A small contrastive image-text model, trained from scratch.
Model: 3.39M parameters, 64-pixel images, encoder arch xception, encoder norm batchnorm, encoder widths [128, 224, 384], text encoder layers 7.
Training: normuon at rate 0.0049, 6200 steps.
Data: 22605 training examples, 140.4 epochs.
Rows from block 2 of the image encoder of a small contrastive image-text model, named by matrix and row number. Rows with one number belong to one channel. Each number is 200 + 20 x the weight over its row's rms, rounded and kept within 0 to 999. All counts start at 0. After the name is the row's rms in percent of the matrix's.
After each channel's rows are labels from the 100 images, of 14848, where the channel reaches its highest value: "colour at peak" is the nearest of a few named colours to the mean colour under the peak. Only what is clearly more common there than usual is listed. The data: photos of plants and fungi (iNaturalist). In brackets: how many of the 100.
# convs1: first pointwise conv (encoder.blocks.2.convs.1.weight, 128x128x1x1), inputs 0-127
# convs3: second pointwise conv (encoder.blocks.2.convs.3.weight, 128x128x1x1, transposed), outputs 0-127

convs1.22,098,202,226,218,203,187,234,180,196,203,204,188,215,180,182,169,199,189,242,189,230,187,213,226,271,183,199,174,224,190,187,195,195,185,216,204,196,192,215,189,222,194,164,227,183,162,227,173,229,208,187,217,194,199,208,181,151,219,188,229,219,211,231,216,175,187,165,202,222,188,182,193,198,223,229,196,242,187,217,164,222,222,220,192,188,176,214,208,187,193,214,228,193,191,214,222,174,215,213,194,204,198,233,194,210,224,202,222,226,204,233,201,199,216,179,209,202,180,197,196,217,170,212,200,216,188,217,181,214
convs3.22,094,223,169,209,193,194,209,204,203,194,169,188,194,200,148,188,189,168,160,224,194,201,216,190,230,233,205,193,212,210,194,186,187,214,180,194,218,214,188,183,174,202,196,218,209,202,181,178,218,183,228,204,184,216,195,185,173,202,219,178,208,198,161,187,194,222,256,186,187,180,187,199,195,198,228,178,150,163,167,204,220,184,152,208,221,208,176,192,199,191,229,209,173,189,175,197,213,230,222,191,206,204,188,249,190,214,186,215,181,208,225,200,227,183,185,206,197,178,195,203,189,183,252,211,212,219,214,200,172
colour at peak: red (25)

convs1.36,098,175,203,193,230,215,199,188,179,175,165,212,185,225,222,197,221,186,232,233,219,183,191,187,204,194,208,200,243,185,207,196,189,211,214,196,214,200,228,181,209,195,194,206,207,211,186,232,213,177,189,220,173,167,203,196,247,213,214,209,217,195,200,178,220,203,179,203,215,203,163,190,224,200,210,210,169,204,192,174,188,208,263,203,190,207,227,241,195,181,195,175,201,204,215,197,168,228,210,235,214,192,175,215,197,186,227,193,215,152,204,171,193,236,229,186,212,189,220,200,211,227,167,187,214,170,240,193,212
convs3.36,098,178,226,184,219,178,191,195,214,197,227,167,185,161,204,216,216,203,220,162,204,198,196,207,206,182,222,205,189,206,176,209,203,196,203,192,159,219,216,223,219,198,207,192,195,194,186,128,241,195,168,213,205,226,186,174,238,200,191,171,242,207,181,230,184,188,191,202,183,187,176,201,191,217,210,212,216,190,196,217,197,194,244,200,224,198,199,200,200,211,193,192,202,213,189,193,261,234,188,167,175,220,182,197,199,238,229,203,174,191,196,192,189,220,165,205,205,210,201,230,215,166,215,217,193,208,186,222,185
colour at peak: yellow (57)

convs1.0,115,193,206,192,171,257,198,210,221,204,206,191,195,212,173,184,222,222,201,185,199,172,222,212,187,219,212,208,207,224,147,208,184,190,195,211,215,201,199,202,195,201,211,179,121,244,205,201,200,212,172,243,193,222,179,212,209,181,179,223,199,191,206,218,209,195,156,204,207,208,213,206,194,196,226,175,147,229,211,206,201,174,191,197,216,231,197,167,205,204,222,203,200,153,208,179,184,176,214,205,221,204,199,199,222,185,186,220,211,203,218,216,194,193,247,204,231,196,214,201,212,203,212,205,198,203,163,207,209
convs3.0,109,205,208,181,185,227,204,185,203,205,202,164,225,189,191,219,197,254,209,190,192,214,168,203,181,203,246,207,213,230,171,199,229,208,175,185,211,184,176,209,218,172,196,215,232,188,220,210,229,179,189,195,228,209,197,205,191,203,195,198,168,178,185,217,174,200,232,200,238,202,225,178,224,174,199,206,217,215,200,189,213,222,188,192,216,203,185,201,184,201,145,185,215,234,193,210,173,183,214,174,201,191,220,208,190,203,228,203,216,200,197,213,185,209,223,169,205,126,181,217,181,236,190,217,174,211,182,220,191
colour at peak: pink (34); purple (28)

convs1.51,103,233,212,203,194,212,204,179,183,227,209,249,181,196,225,243,183,208,194,178,207,240,193,194,203,187,184,191,180,181,208,198,213,201,234,194,199,170,185,179,220,229,194,196,221,207,215,179,195,196,228,211,197,185,181,197,256,191,215,161,231,197,201,197,199,165,250,186,166,180,211,237,222,201,213,201,193,184,222,170,167,223,199,201,193,193,198,229,197,205,180,195,217,181,224,217,221,174,220,166,188,181,213,193,203,203,211,166,210,206,190,167,207,217,177,193,178,189,167,217,216,167,199,208,178,183,169,188,191
convs3.51,094,169,207,212,181,219,225,198,214,214,164,214,182,186,237,218,189,165,197,183,184,216,212,261,202,223,194,186,186,186,195,192,190,192,238,201,175,186,208,182,204,222,223,195,171,221,242,204,208,168,224,195,191,190,186,196,183,213,204,187,192,199,217,171,220,254,170,211,208,212,216,176,159,197,231,197,198,200,211,229,220,217,224,228,202,172,197,200,195,230,248,186,182,214,200,192,191,175,187,216,182,175,183,192,182,204,197,204,215,196,227,199,207,218,190,215,187,195,211,186,219,250,177,202,195,208,182,163,215
colour at peak: yellow (49)

convs1.61,108,175,188,222,167,206,193,240,211,171,199,198,194,187,232,179,170,188,195,197,197,170,209,178,215,190,195,214,183,237,188,226,172,201,211,225,201,175,222,201,186,216,217,203,182,223,220,198,198,213,188,257,174,215,195,170,191,200,254,193,247,186,189,184,201,192,177,187,206,236,211,232,187,201,218,204,214,218,191,203,225,184,176,190,201,212,182,177,178,202,221,197,179,229,215,172,206,193,164,204,198,205,217,214,194,195,203,187,211,176,199,236,216,176,207,174,185,204,226,236,202,212,185,185,183,225,161,209,243
convs3.61,094,235,183,204,204,194,222,207,226,211,202,166,228,224,178,222,185,224,198,191,179,192,205,185,191,171,184,195,197,185,192,180,169,224,211,202,220,219,186,196,205,219,179,180,195,212,219,216,199,227,156,178,206,207,201,187,186,193,195,211,175,247,166,202,196,192,182,204,195,186,197,214,250,205,207,172,214,206,209,202,182,204,179,174,242,180,197,180,207,189,201,217,201,230,164,147,177,189,187,209,178,165,210,195,184,192,214,189,184,232,221,205,195,241,151,187,229,187,230,203,207,212,172,237,198,197,189,183,227
colour at peak: pink (55); purple (30)

convs1.75,089,206,186,170,187,217,222,233,188,240,188,219,166,194,209,178,222,208,196,215,205,208,170,162,193,227,190,188,250,209,170,208,199,219,230,199,221,216,247,190,189,195,190,218,226,192,212,223,199,199,205,199,201,203,178,210,182,165,203,180,189,193,205,203,224,158,188,190,212,215,192,215,220,192,202,177,195,226,219,251,202,204,192,186,165,240,203,214,184,227,182,192,213,192,180,173,184,159,216,197,225,216,232,220,234,223,208,197,203,210,188,187,161,182,191,189,222,178,222,205,208,197,160,175,212,205,183,202,211
convs3.75,087,200,205,171,230,225,207,198,176,205,199,167,151,171,218,189,207,221,183,176,229,161,160,180,205,209,211,180,231,202,218,205,203,184,187,214,211,196,202,204,230,230,192,194,200,214,194,171,226,188,212,167,197,228,230,206,161,200,224,214,182,196,188,208,222,212,188,203,203,216,158,209,173,215,197,198,211,210,197,160,211,205,205,207,203,153,199,175,230,173,226,211,196,239,194,215,230,227,179,207,188,191,195,186,243,191,203,229,227,168,167,191,188,198,172,193,233,188,187,190,191,188,214,206,206,216,224,201,178
colour at peak: yellow (32)

convs1.100,101,198,185,205,193,205,187,164,202,196,211,207,244,119,200,200,204,195,230,210,170,196,184,203,199,186,181,212,217,191,220,174,224,184,185,237,177,223,211,209,209,178,209,203,210,207,167,204,170,201,198,170,212,201,215,202,211,177,187,176,180,189,162,166,217,185,203,217,173,203,178,223,206,193,214,221,198,199,210,212,222,200,214,219,215,210,150,186,188,215,193,192,187,211,214,194,202,215,167,217,226,200,229,117,230,207,218,199,199,224,211,202,192,214,184,214,232,203,182,202,201,218,175,212,201,196,189,195,206
convs3.100,110,225,209,216,182,161,200,185,180,213,187,196,207,202,229,194,230,221,209,203,197,203,177,195,193,174,231,190,217,222,209,188,197,203,211,212,181,181,186,210,201,210,174,221,177,237,181,172,179,234,181,210,186,197,173,194,198,166,201,187,199,165,175,169,176,176,203,214,195,220,214,230,180,180,200,176,198,152,187,201,220,166,219,193,223,208,173,166,179,215,175,193,196,203,208,176,223,219,210,227,159,204,225,228,214,193,169,241,241,195,189,195,207,209,180,221,196,223,210,199,178,183,182,208,176,159,167,200,182
colour at peak: pink (31)

convs1.35,095,219,138,241,193,149,184,198,220,211,197,194,212,178,189,191,210,219,188,177,189,211,201,203,182,170,217,227,217,195,205,223,181,207,206,202,206,191,191,194,181,200,211,211,207,208,202,213,253,206,214,187,194,216,261,174,226,208,212,199,194,199,202,188,205,195,217,166,159,202,203,215,229,205,198,224,230,165,203,186,191,226,192,193,197,169,202,239,187,192,221,192,203,202,197,165,202,222,209,192,160,199,181,195,206,245,185,200,200,187,201,189,179,186,189,201,191,191,200,187,184,232,209,216,190,202,187,267,227
convs3.35,105,187,175,206,208,202,184,205,206,180,176,208,180,188,193,216,209,218,215,167,193,236,182,186,228,230,215,228,204,221,189,219,239,225,208,235,218,194,203,211,163,233,176,193,228,203,234,180,179,227,170,234,204,176,248,203,203,179,219,186,187,190,217,193,160,201,216,184,157,194,181,193,207,219,220,189,201,216,211,234,185,225,205,201,194,191,201,236,196,199,207,219,187,214,198,167,237,174,200,214,218,224,190,190,230,173,219,211,203,206,207,173,211,179,213,187,211,251,192,206,211,170,213,209,213,190,205,169,214
colour at peak: yellow (39)

convs1.112,096,213,207,186,168,195,202,211,206,207,189,210,196,204,179,204,241,206,181,211,187,186,199,176,210,237,202,189,191,203,168,220,191,234,182,203,194,177,198,227,208,193,200,197,196,205,226,174,198,189,182,249,198,193,195,187,215,222,183,210,211,180,193,211,225,216,204,206,175,174,202,200,232,181,184,217,177,215,214,210,247,206,249,231,198,199,210,208,222,239,185,238,183,188,258,226,216,203,224,210,171,202,194,200,170,179,153,205,216,237,208,196,199,172,168,212,216,211,220,223,187,209,191,227,208,154,181,215,211
convs3.112,096,214,188,173,177,202,234,181,204,202,234,174,191,177,153,215,175,217,224,172,186,206,179,171,215,168,194,205,207,188,218,199,216,195,202,223,236,164,199,202,178,202,186,197,213,164,172,188,177,231,220,192,216,224,197,236,173,206,214,186,189,217,195,241,173,214,196,163,188,199,210,190,218,194,193,194,207,186,193,218,233,204,236,191,208,194,190,211,205,161,178,205,202,186,222,207,195,239,178,179,204,210,160,233,190,205,200,196,166,174,195,167,179,188,179,194,211,186,196,247,177,176,228,199,195,216,194,213,208
colour at peak: pink (39)

convs1.23,098,178,204,201,169,221,203,206,201,215,204,177,188,218,168,199,206,208,207,215,202,159,218,197,185,207,243,172,182,215,200,181,199,193,203,202,206,199,196,218,213,224,235,174,221,200,263,215,195,190,143,211,187,201,227,221,238,228,214,201,203,180,186,168,207,191,198,198,186,172,190,196,194,181,226,200,219,227,193,215,196,197,174,166,199,200,231,176,227,236,169,176,174,177,214,175,201,188,159,193,153,225,205,223,202,213,160,211,184,186,190,197,191,232,188,187,214,209,213,206,184,179,204,198,197,197,231,210,210
convs3.23,095,214,226,162,158,218,224,187,187,182,176,210,216,189,174,211,180,162,217,171,234,206,203,232,213,191,194,188,219,166,171,211,216,213,196,179,208,202,175,223,175,192,221,227,194,196,225,175,223,228,237,208,173,222,241,182,202,180,196,240,194,202,190,176,214,182,199,202,218,216,184,220,210,210,188,225,213,204,203,206,189,205,212,212,175,205,205,212,203,230,155,188,192,212,197,174,205,213,212,204,182,174,235,213,228,233,193,198,213,184,209,218,191,178,204,180,167,157,206,188,190,218,178,219,166,209,184,190,230
colour at peak: yellow (42)

convs1.71,086,192,232,200,200,192,222,193,193,195,190,197,175,219,201,184,210,240,217,204,214,172,217,190,174,183,201,210,224,222,206,211,218,179,176,197,192,186,166,185,166,214,184,217,178,181,228,198,215,197,204,198,199,164,212,175,198,199,209,213,197,204,188,226,203,177,198,202,213,195,176,184,211,186,211,208,191,196,190,178,174,193,232,245,215,181,187,156,213,182,224,195,185,194,210,179,206,206,206,217,174,238,195,157,222,227,189,190,209,181,200,208,180,249,172,238,211,201,192,266,187,241,207,174,202,224,161,197,233
convs3.71,087,175,191,184,204,197,204,241,190,184,196,192,184,183,231,225,186,231,210,185,171,221,179,185,162,192,180,218,215,198,187,208,201,230,225,220,197,180,210,185,144,156,207,198,200,184,201,177,185,243,208,202,184,245,187,224,189,178,220,212,188,180,192,202,224,178,184,227,204,215,174,186,207,188,178,193,211,197,197,212,223,189,201,199,172,171,197,226,222,203,234,221,229,198,239,174,175,211,201,215,214,190,200,164,181,167,204,232,218,196,195,220,202,168,184,194,209,156,187,196,187,177,203,187,198,216,234,207,206
colour at peak: pink (38); purple (30)