config = dict(
    train_examples=22605,
    loss='softmax',
    encoder_depths=[3, 6, 3],
    encoder_stem='single',
    text_encoder_bias='none',
    weight_decay=0.2,
)
Rows from block 9 of the image encoder, named by matrix and row number. Rows with one number belong to one channel. Each number is 128 + 32 x the weight over its row's rms, rounded and kept within 0 to 255. All counts start at 0. Numbers have three digits each. After the name is the row's rms in percent of the matrix's.
# convs1: first pointwise conv (encoder.blocks.9.convs.1.weight, 384x224x1x1), inputs 150-223
# convs3: second pointwise conv (encoder.blocks.9.convs.3.weight, 384x384x1x1, transposed), outputs 128-191
convs1.253 104:138097130137123101191125108130094141136149143158081131101167068101131139086154067067125148147160156104095119104143183148172089120126110138143186149191098102115125147167164107116154124116149124130145098128136098158132055168
convs1.254 103:101134144141075122079119102137159133108154122128121130204097080133158066068116114139092079120162165140200150184142147107089162145097097151054130098116120118076123079071193181094132160043156138126071152146105138126207115057
convs1.255 092:133083116118125109117140142105091097130141119092107141114117082197132114096190074169172200071153120122151203093152090120117144091121136081130108177094132109124086116116114150140130134163182116152131052134138149133086088095
convs1.256 106:131118113038161091131098132110186071156143141125180083081133072125144098145109146083084119146117108093153125116151140147123098107106063156111105148139147120144171152194013146129163177173119086138087153137129114122147139111
convs1.257 115:072161140137154109159111207152124109181120138122158143134084083155157150165131158144128124194133130081119140154158165122197086125170109134106101083156083135153092131107149147122096171159143082173136104170109125158176134133
convs1.258 098:112089040115163080118085132136096156143156083141117121177108145115125095107173119162083158181157146113131083137141170121086090123137115080130197133175090157154105133124123124115135169163171160070135163087115113149057179100
convs1.259 100:127093113095180136128113134107136097166118152108105130132090125111135071155183155086159182147113139124077088141029164159126113119141094126170134028141120112140162071103137142135127103125063126119096146101184099121137113181
convs1.260 102:143081144105097148148076192074106142097109173137125127053158180079129090169147178148176218105135140138124132190180122163163107129153182184083152160110176106054104091155196148137125130135118125131103108150114105124100173149
convs1.261 109:102190059149107106066024109120107119145108128122153119137136057138126086078110125108150096136120099136157117105162128124113098120118051163000131056155091120116079114163121173130133123130151110136142137208165153143161146139
convs1.262 104:106133119089122154139083151159155180110138065136148100083167076091168099141130096180094152127129165099094095123126090151119158085058184193190118106121092086146103141096093147192108168194165087151104110138106141105206111177
convs1.263 100:115122121097170143066136142127176104096132067120087150127180088127130092099094125131180120113158126122161104145096067080103105112141094136132092130142118135076171114147130113162120119100083165196115152079064092158157190096
convs1.264 094:141156111132131154098162129090200141082144207176086107149166174086126178100134185171150109113097100133091082134131139103139087096068178092091217149097130163110048144147144074153173117146120125138139128149080156127107138145
convs1.265 096:135137083125122126162093107096172117106135140147172161138099113129071115081162125095113100171157133118138202092146161100196095187106129135112111194140093121141115150145168122039120170167074144137182158121157168151154135215
convs1.266 101:129161178167127109118111111096118102139106109129144121159107121163125181176122123105120107177123137080148079089134134145165178117134095187185152112135153126150132166107171129106129103116161115141166117200111199138106180086
convs1.267 099:083163097186154177187139131097109141119119193145103135148143160141128190146120120175094179157104108123137120127107150181107184162112130104091205067118061115156137104085088128123069101116088120149150207142148149127160120142
convs1.268 102:104132157113185177092096115199203144113148157161124143131167151102123075154079095122144119134121144115097103222181074139124110077117142130095121157145145147151050085131135146152148092083149110159138091169130113080162127124
convs1.269 097:111096131121107091152142125106179169163140217098147140160103077158141145149101201132086128104076124141129170129072131082106153029077154127120121116124144126172169164112129114140121137100106123122089124118128153069167095208
convs1.270 103:121091146146082143145103143087122101124093211156118097099121099123119158150120166130135103091104145120061126134107103178119164126160160145122165082109070109164051187123132125102079123081203122140176079119099128120128200167
convs1.271 104:149139153120099105183127081119105154129128153147095132077085137054122174077143150126127096075123115129133142110158180132127146144092138178087111102160101139145059072137180170099104137097125081081104057160184092167175149186
convs1.272 104:131137147067093131128173113105133153093119146145138104211134074139133114119061115199071135141089125197110102145168145176051098132073120138113126115135162141145094123112174158092159082126133072143189145170122139110127127131
convs1.273 101:129121135170077115117164124092063110122176117175162110120136148142053110136087158121158149062109118117138199124172080098147140108092151089120138206140141113105095162132151163110116141070120124133113090107069131116126147126
convs1.274 109:099130092138159126129137127143084141123072158185116128097097101077133191089096069139139122145162145092114124078127120095089149144128127133121202127170125103160136170070142121141145134125150097166151096161083109118116107104
convs1.275 099:142169064088133130104153167036134134147165080090124088077130112134078184159132145201106113090132114135120096157150132112130131112163086104154117109173095148118124072121099131128090183108153145147087156157152131118109097103
convs1.276 099:129134090106091087117068100156087114117077176088100144162159141107121126115108109116139158105193135105097170162185158131145134113093140109144156117155207135142104138095197161115114105134197178152156170116064171165158130079
convs1.277 103:104185078180100113114155111167162155176144051156139178139169181041120072145084162166176067057155113116058153179157067092120135133149170093145140134139119115172134118125144079146141087090081144120078112137120151104110121147
convs1.278 098:153148168102137084128168119078102123167060089072115110117121116131089104159141079117146096115134113153049130110119172132193093132121157141084104105073093097184124169061132106198132132089132125178100231082127172135099112153
convs1.279 102:148159107095160153140119150068084105186111158123113110117103107110150101110143087205183136094100122153091195147115166174117172140085165097129127129160102136075057112130143164135170108090141097143156140143169093133097133109
convs1.280 101:174118176140079145125139092106148168100096173122130073183080145142101108148138086135119072114164156128131110131086120117152161126094125138076120072161102137083129169155150127158139088101084155149095141128088102121171144118
convs1.281 094:140123113095121146101102124128138095088096212213093089142094103081157124176144119167129144181128119125078095147135175125106174197110164174171212063139144100147146163122111096108141120129172118064113125184127172080189125171
convs1.282 099:116152104101150119130110117131166087087126113125157152195093087090146102120193114111113106123098173155106156147085074122131155135113142152158170108141103145183111114164182150099128110093148121084131101116105103196182075181
convs1.283 107:189140102138079149059162110094141134108158105167070165129093131148126160118148156112173139173115141035138038129095146177100122111119138130159126144087134120150138130135175162095132090134111151090147084118135104139114054122
convs1.284 100:100115141095102133165126110128190196118152098184118090117128112069079142186140153152174126119109127135173173136105130146104145132155110101147125101162109095127103110078196097149115093053129035132178147119082089088112114123
convs1.285 101:119172095169083131152139127102099116152056150108142161131152100120143153161128116103127115117124120118120116088113132119120086129093130117139079145176137177153093096174206155159135135146183146072157109140108170112107174135
convs1.286 099:084102130125123080099104105095126055128108114097099149120172133091108115164103197116162142097128116132083143149078168108094100187147126074128114140107144072130179105120145111133115163107160063127123124059126101166113172058
convs1.287 106:100085137206115122128160118121159157126161067220084070114132133069078124071127131025143135117131138118132144113126093093155137086159155140079138147166110072076087153117133132109200153178106135125131146087087131164102119152
convs1.288 093:097138079145145173120142151100144193116128117138096101121104156095125192112115132106145139181039158122070127185177144134134109117147160085147171148096162158109113156158096097155126098136119105122109079142172122084109186113
convs1.289 102:082097120152157119079137134086136132156125137097166161127105107185157096088139120081138093078160182086090128066063137088121109170082125123137080137098098123128107138109124089082162089177149113118126095122151150106137132098
convs1.290 102:115133088178067160143109149150134156127164119101129103176110124148116114091151123128092125181185094116082112115145139169147113164070147114060098130074182141103119110100166173140113117083109161075124113216150125131128145119
convs1.291 098:121149109166118136118140130126137092137142079084136124124057090152176093146200169105108124126158090107105138128109125161133125143164154163118154071139065090192021138056150124107186126176140131160109154128127062094151157150
convs1.292 102:127118107078106108113055154106219129154120096188127155091157147151118065173139160133123120137140067142135123050154185145153164096106187105130203101174105123057095164098137156073166086072154077158166084139128113096181094101
convs1.293 103:130136078123231074093137137133176182186154076179131153123116153142114157089132070178100072124148165108130116141158187112136115146137093105105130174131079122149158139133145151098105166093151156053071140171122176120138136103
convs1.294 096:139101161180191161053131114156105125127136038091117116115082073148062145139137107109115118087145135091094120149100140103177124163114118140121152088149143182166126123132162110113167118105068176129143105115165162155144102091
convs1.295 100:134119139145067067104111089113126146072122128136173098130111121069086175135126119116200141131182096146133122134143122123092159127138146152139148056107120158121176154081080129149114117114102137129100107120138143122197124124
convs1.296 103:153087128117122089097113115171119085180178113100099132128152113153109082227112128170155103130108176200138177165127148107148120177135046086121122118120131180143143097123132124154156077089103145173108153173108137117089116138
convs3.253 102:168107078101131115127166145123110151110160161102168150144141146127179160113053159096168084084167089183142151145126145098190083110040158179090100116085156122133154194161159141083136144152137099
convs3.254 094:139198155095158123152118164146142097140147167126089155113099060102151125159183130103164135088136147170162125089122092086165116087136158134156115130187123111162159131085138132125141131145160156
convs3.255 103:177098155126114118157156094099164104176146150182104099118163098130130070084152115190158124118128102177088128141152131118134102159130119162194100175100181109095115133131119141128147042113169108
convs3.256 106:128177116122183128136114130156175144137118103187090136155155154153130140083113115136114085125119116140126156111180143127089129159184144135147135093204122114125109080086124108115108113107080142
convs3.257 096:097117124126105133084092105144102100186153153108069097127091168132191147133138104138139139153138120083203100127168117122100143085080099137106123163129148125107128093146178102107121177131066088
convs3.258 102:071119062079108151115151105128194079151175118120122162140112172180101207091087174108124128146144078116098142151124128135124097135119174133101254136153106129151171207148115117096143107117104115
convs3.259 102:134143099147114116083097106084093162205136061187151140147098154150151123080150137100135102150106103102171118160136112103147140141112122111083126139139136114146162122184123102141109120140138137
convs3.260 096:124121137143079134069092142125088133190101157142167112080145136134192156144123098096081068116131119112115092148138119137086168152142106107169112140155087173116105174115085074142114107107111162
convs3.261 093:049190150095094128070110079152117101182107098178104071141102095117149154132067103151166136133141138101100112143162088090175095094148140129163139184090072070164102142137161137135080115113072143
convs3.262 104:146152103137158145182141173129139154063154165158105174163138130087089146071071117148152166130142144123134165194132134090105118085109138133160144142095135155103116183111069085114095157128131106
convs3.263 110:135155139150110134115130158189070147134140184133128166100114090089134126144204212141185082133171164123136170189100048113195128117085164140096115148100119154160054136131093148097150110139111096
convs3.264 097:129177161092155130160137142149112093119157167170103120165132158149127051111191076165194158117112125127191128079168048107125193086064088107104066133156125128109142114143143035146081103174107117
convs3.265 095:133110145074134112139119105172132144136067139125185133096128141114131141110101139054130132116102082126159172157154130108138120076108171126123157123133127126095188085136123088183095115084128152
convs3.266 082:123123161129124110087155132106126109066210116128188133198155111117096092112151084172145129151160176110078126091042154131134059150157106178125090128161194070162185124122136135154121129157090125
convs3.267 102:117120122182099116163051188074110138140156113084127143167141123173211150161135092110130148164141197177125124178123134127175148153129123165134098144073150117132154124084088097091121091096100178
convs3.268 098:106126113136127113145080098117133079147110117141138179152092106130176133133112100106106083092189183106143130134161160144102135099076119211147145062148048152163097113094105146158120114079107120
convs3.269 092:133054181148063120152112092108142172108118114115082100136101071184153092187143096159203118164117116225100136175135146216107079158118129150087120154092159128096093116143131092094154160107123150
convs3.270 105:130161145151115184175147185097167134144153153127148128124091171107148098101126176137127122148089111122169096137097117168080113083125132157145174103105072138099165109212125147151097113124131116
convs3.271 107:074078078124090087144156156125142104133117114137167054095107128146093114123112134167172133144163164134138115143129090158144157143093124112127127099099140180189113093176114095083149084127153082
convs3.272 087:118103138113105160100108170105113124144149109124143147099146104150152135119147076150137132118091108113101120100173146094116125141174180129046161083158174160134149084108152109107116071164112073
convs3.273 105:094176123095126210159088055132192167177123202106191079166096136103119151090032113095091150094122098162109165131100066168121101171090113127128117109157106102135179106131160104147147105157192121
convs3.274 101:161114125119117179110115140136120122154161166104096128135160178144151126154127111094103096117127188115113136118056152117119137166110164144128095127193181150116086113093164109070123113132117048
convs3.275 091:144142129075101096144129073126137094113143109111170127111087123088079135132119170173147115125148158163150145120090151147080119116134116162095137153202079128100097150102112147178133107131167112
convs3.276 097:116155097121141093140130160100117105093136101152119155054128116089158130113155161176131128116136110171093084128065062168175127138118140133131159138115099167139137130163152164116163144094162129
convs3.277 104:137126113107150132197054034083100166104142120129142095115118166162087159106082120106102180108114158191148127073085170098158103122110195140171131093132073113120085145125128120174149143107132124
convs3.278 095:115190128141152097136093146147165106127138144156129165103097134104185144154114125144102121139090151118126138133095158112147108138101092168099132153125158129146131091058137135133058092112141125
convs3.279 105:078124139117105116134138124122137177159168161051114156143162145094078145137131127111118114140115148149159072099161137126161085169104149117125106158104103159111143144160139163068137130136092075
convs3.280 106:044097169102139127117131108111186116077086137108134099097156182130148083165142164141134139133167082147090143171127138175109133076137105114121090045145138122096159096072142118144090133136081066
convs3.281 098:127128103090158135137160165121118063161111065094082140079142175113115153144085092121055131164154168152144158135217096140138097124159191100157097094109107134096131087098141117164147185159118172
convs3.282 099:137093135180100101115101162143102089146136105155124084087073112152144136123144094149125144123147151087134106157126123149149153089103090173144073110094084128177177128121119122132159134146136132
convs3.283 100:117087153144158109096088131102089163154126105115144159161174176097111168071130118095181159138202079124144188171079144122138078193189128144203145060136106076161094131105160190135130169148138162
convs3.284 105:166123090130228157124166146180183129129115077075081123169163137164181104089136175087160133047125072125129120089157156155126151137153181127094151085135132154139119142117079127120115116103129103
convs3.285 102:083194135038088158148090091079128126164106117178072130158153150141111081085127152112108073141115100115151134157084145141072120105065132095122114145104180145088193118119188043119077119152066192
convs3.286 102:078117103161115087113132110136068135096137175207139082097102111061162152092143115068155131127096154152130092095145075099156078090061129092124113147140126106116158149126144090104126169122160141
convs3.287 104:121094127129134110165104086036134139140122097120172097116140152122145141133142058182114067081074108122162118159145063107121101132217140206166104136108101105175140198182136144084065091158115112
convs3.288 090:134131146092136170164072169088148096123127161168121136101115154143184103164086142139162134192075095100137126131115079126077098120141156148139162099113078139131118103172115124080149128159158094
convs3.289 100:125187115165099155124130155161090123159162106171098146174160116154058166121146088146173124097186104125102088127146116093151082179108094072133019082186104092079128095152064126158123109121159116
convs3.290 109:129098156182154086127128140179110130102089114120124079125158146128099117184080093170136163123081120139111120089160192124160130144024118105069204079205131135152146160157184142130088090175145095
convs3.291 100:192063157148149135074144105100181102106140093123128094153145047128116159141159081076145092148085178098079116149104184197078114130115147146146175110148093193128145135107114121120097086110092138
convs3.292 109:119145138069157172124182104142099115158150113109089172103153060155100144087144140147137164119145081146121152126096085089122123156159128157157138072096148106153146199133115150139104175119122075
convs3.293 099:136134152102129152115232138100148175094177147092104101153141095151155155139124107062114103071115168113106126098131156095149142130103124150133122092120086128153079140201076146145095109159153121
convs3.294 097:162102116071172157135115100095081085133166166149106119150131138150108151103175125142115139142116159114156114167113112146198112149124131176216154135135117133111164168095113183234139179170169103
convs3.295 099:123127164143099141052084137147159128118144239105137055074094170180145159150133111135050110132067130120140099133127142103142154149128105116168094058112116099125129157118062132173143112098146079
convs3.296 099:108107154114161130162167138141140153136184150131108163181084155144139102114093190110110119110141128148168153147155163100103165077130127128159095106093165144169169158174138101147103104147142159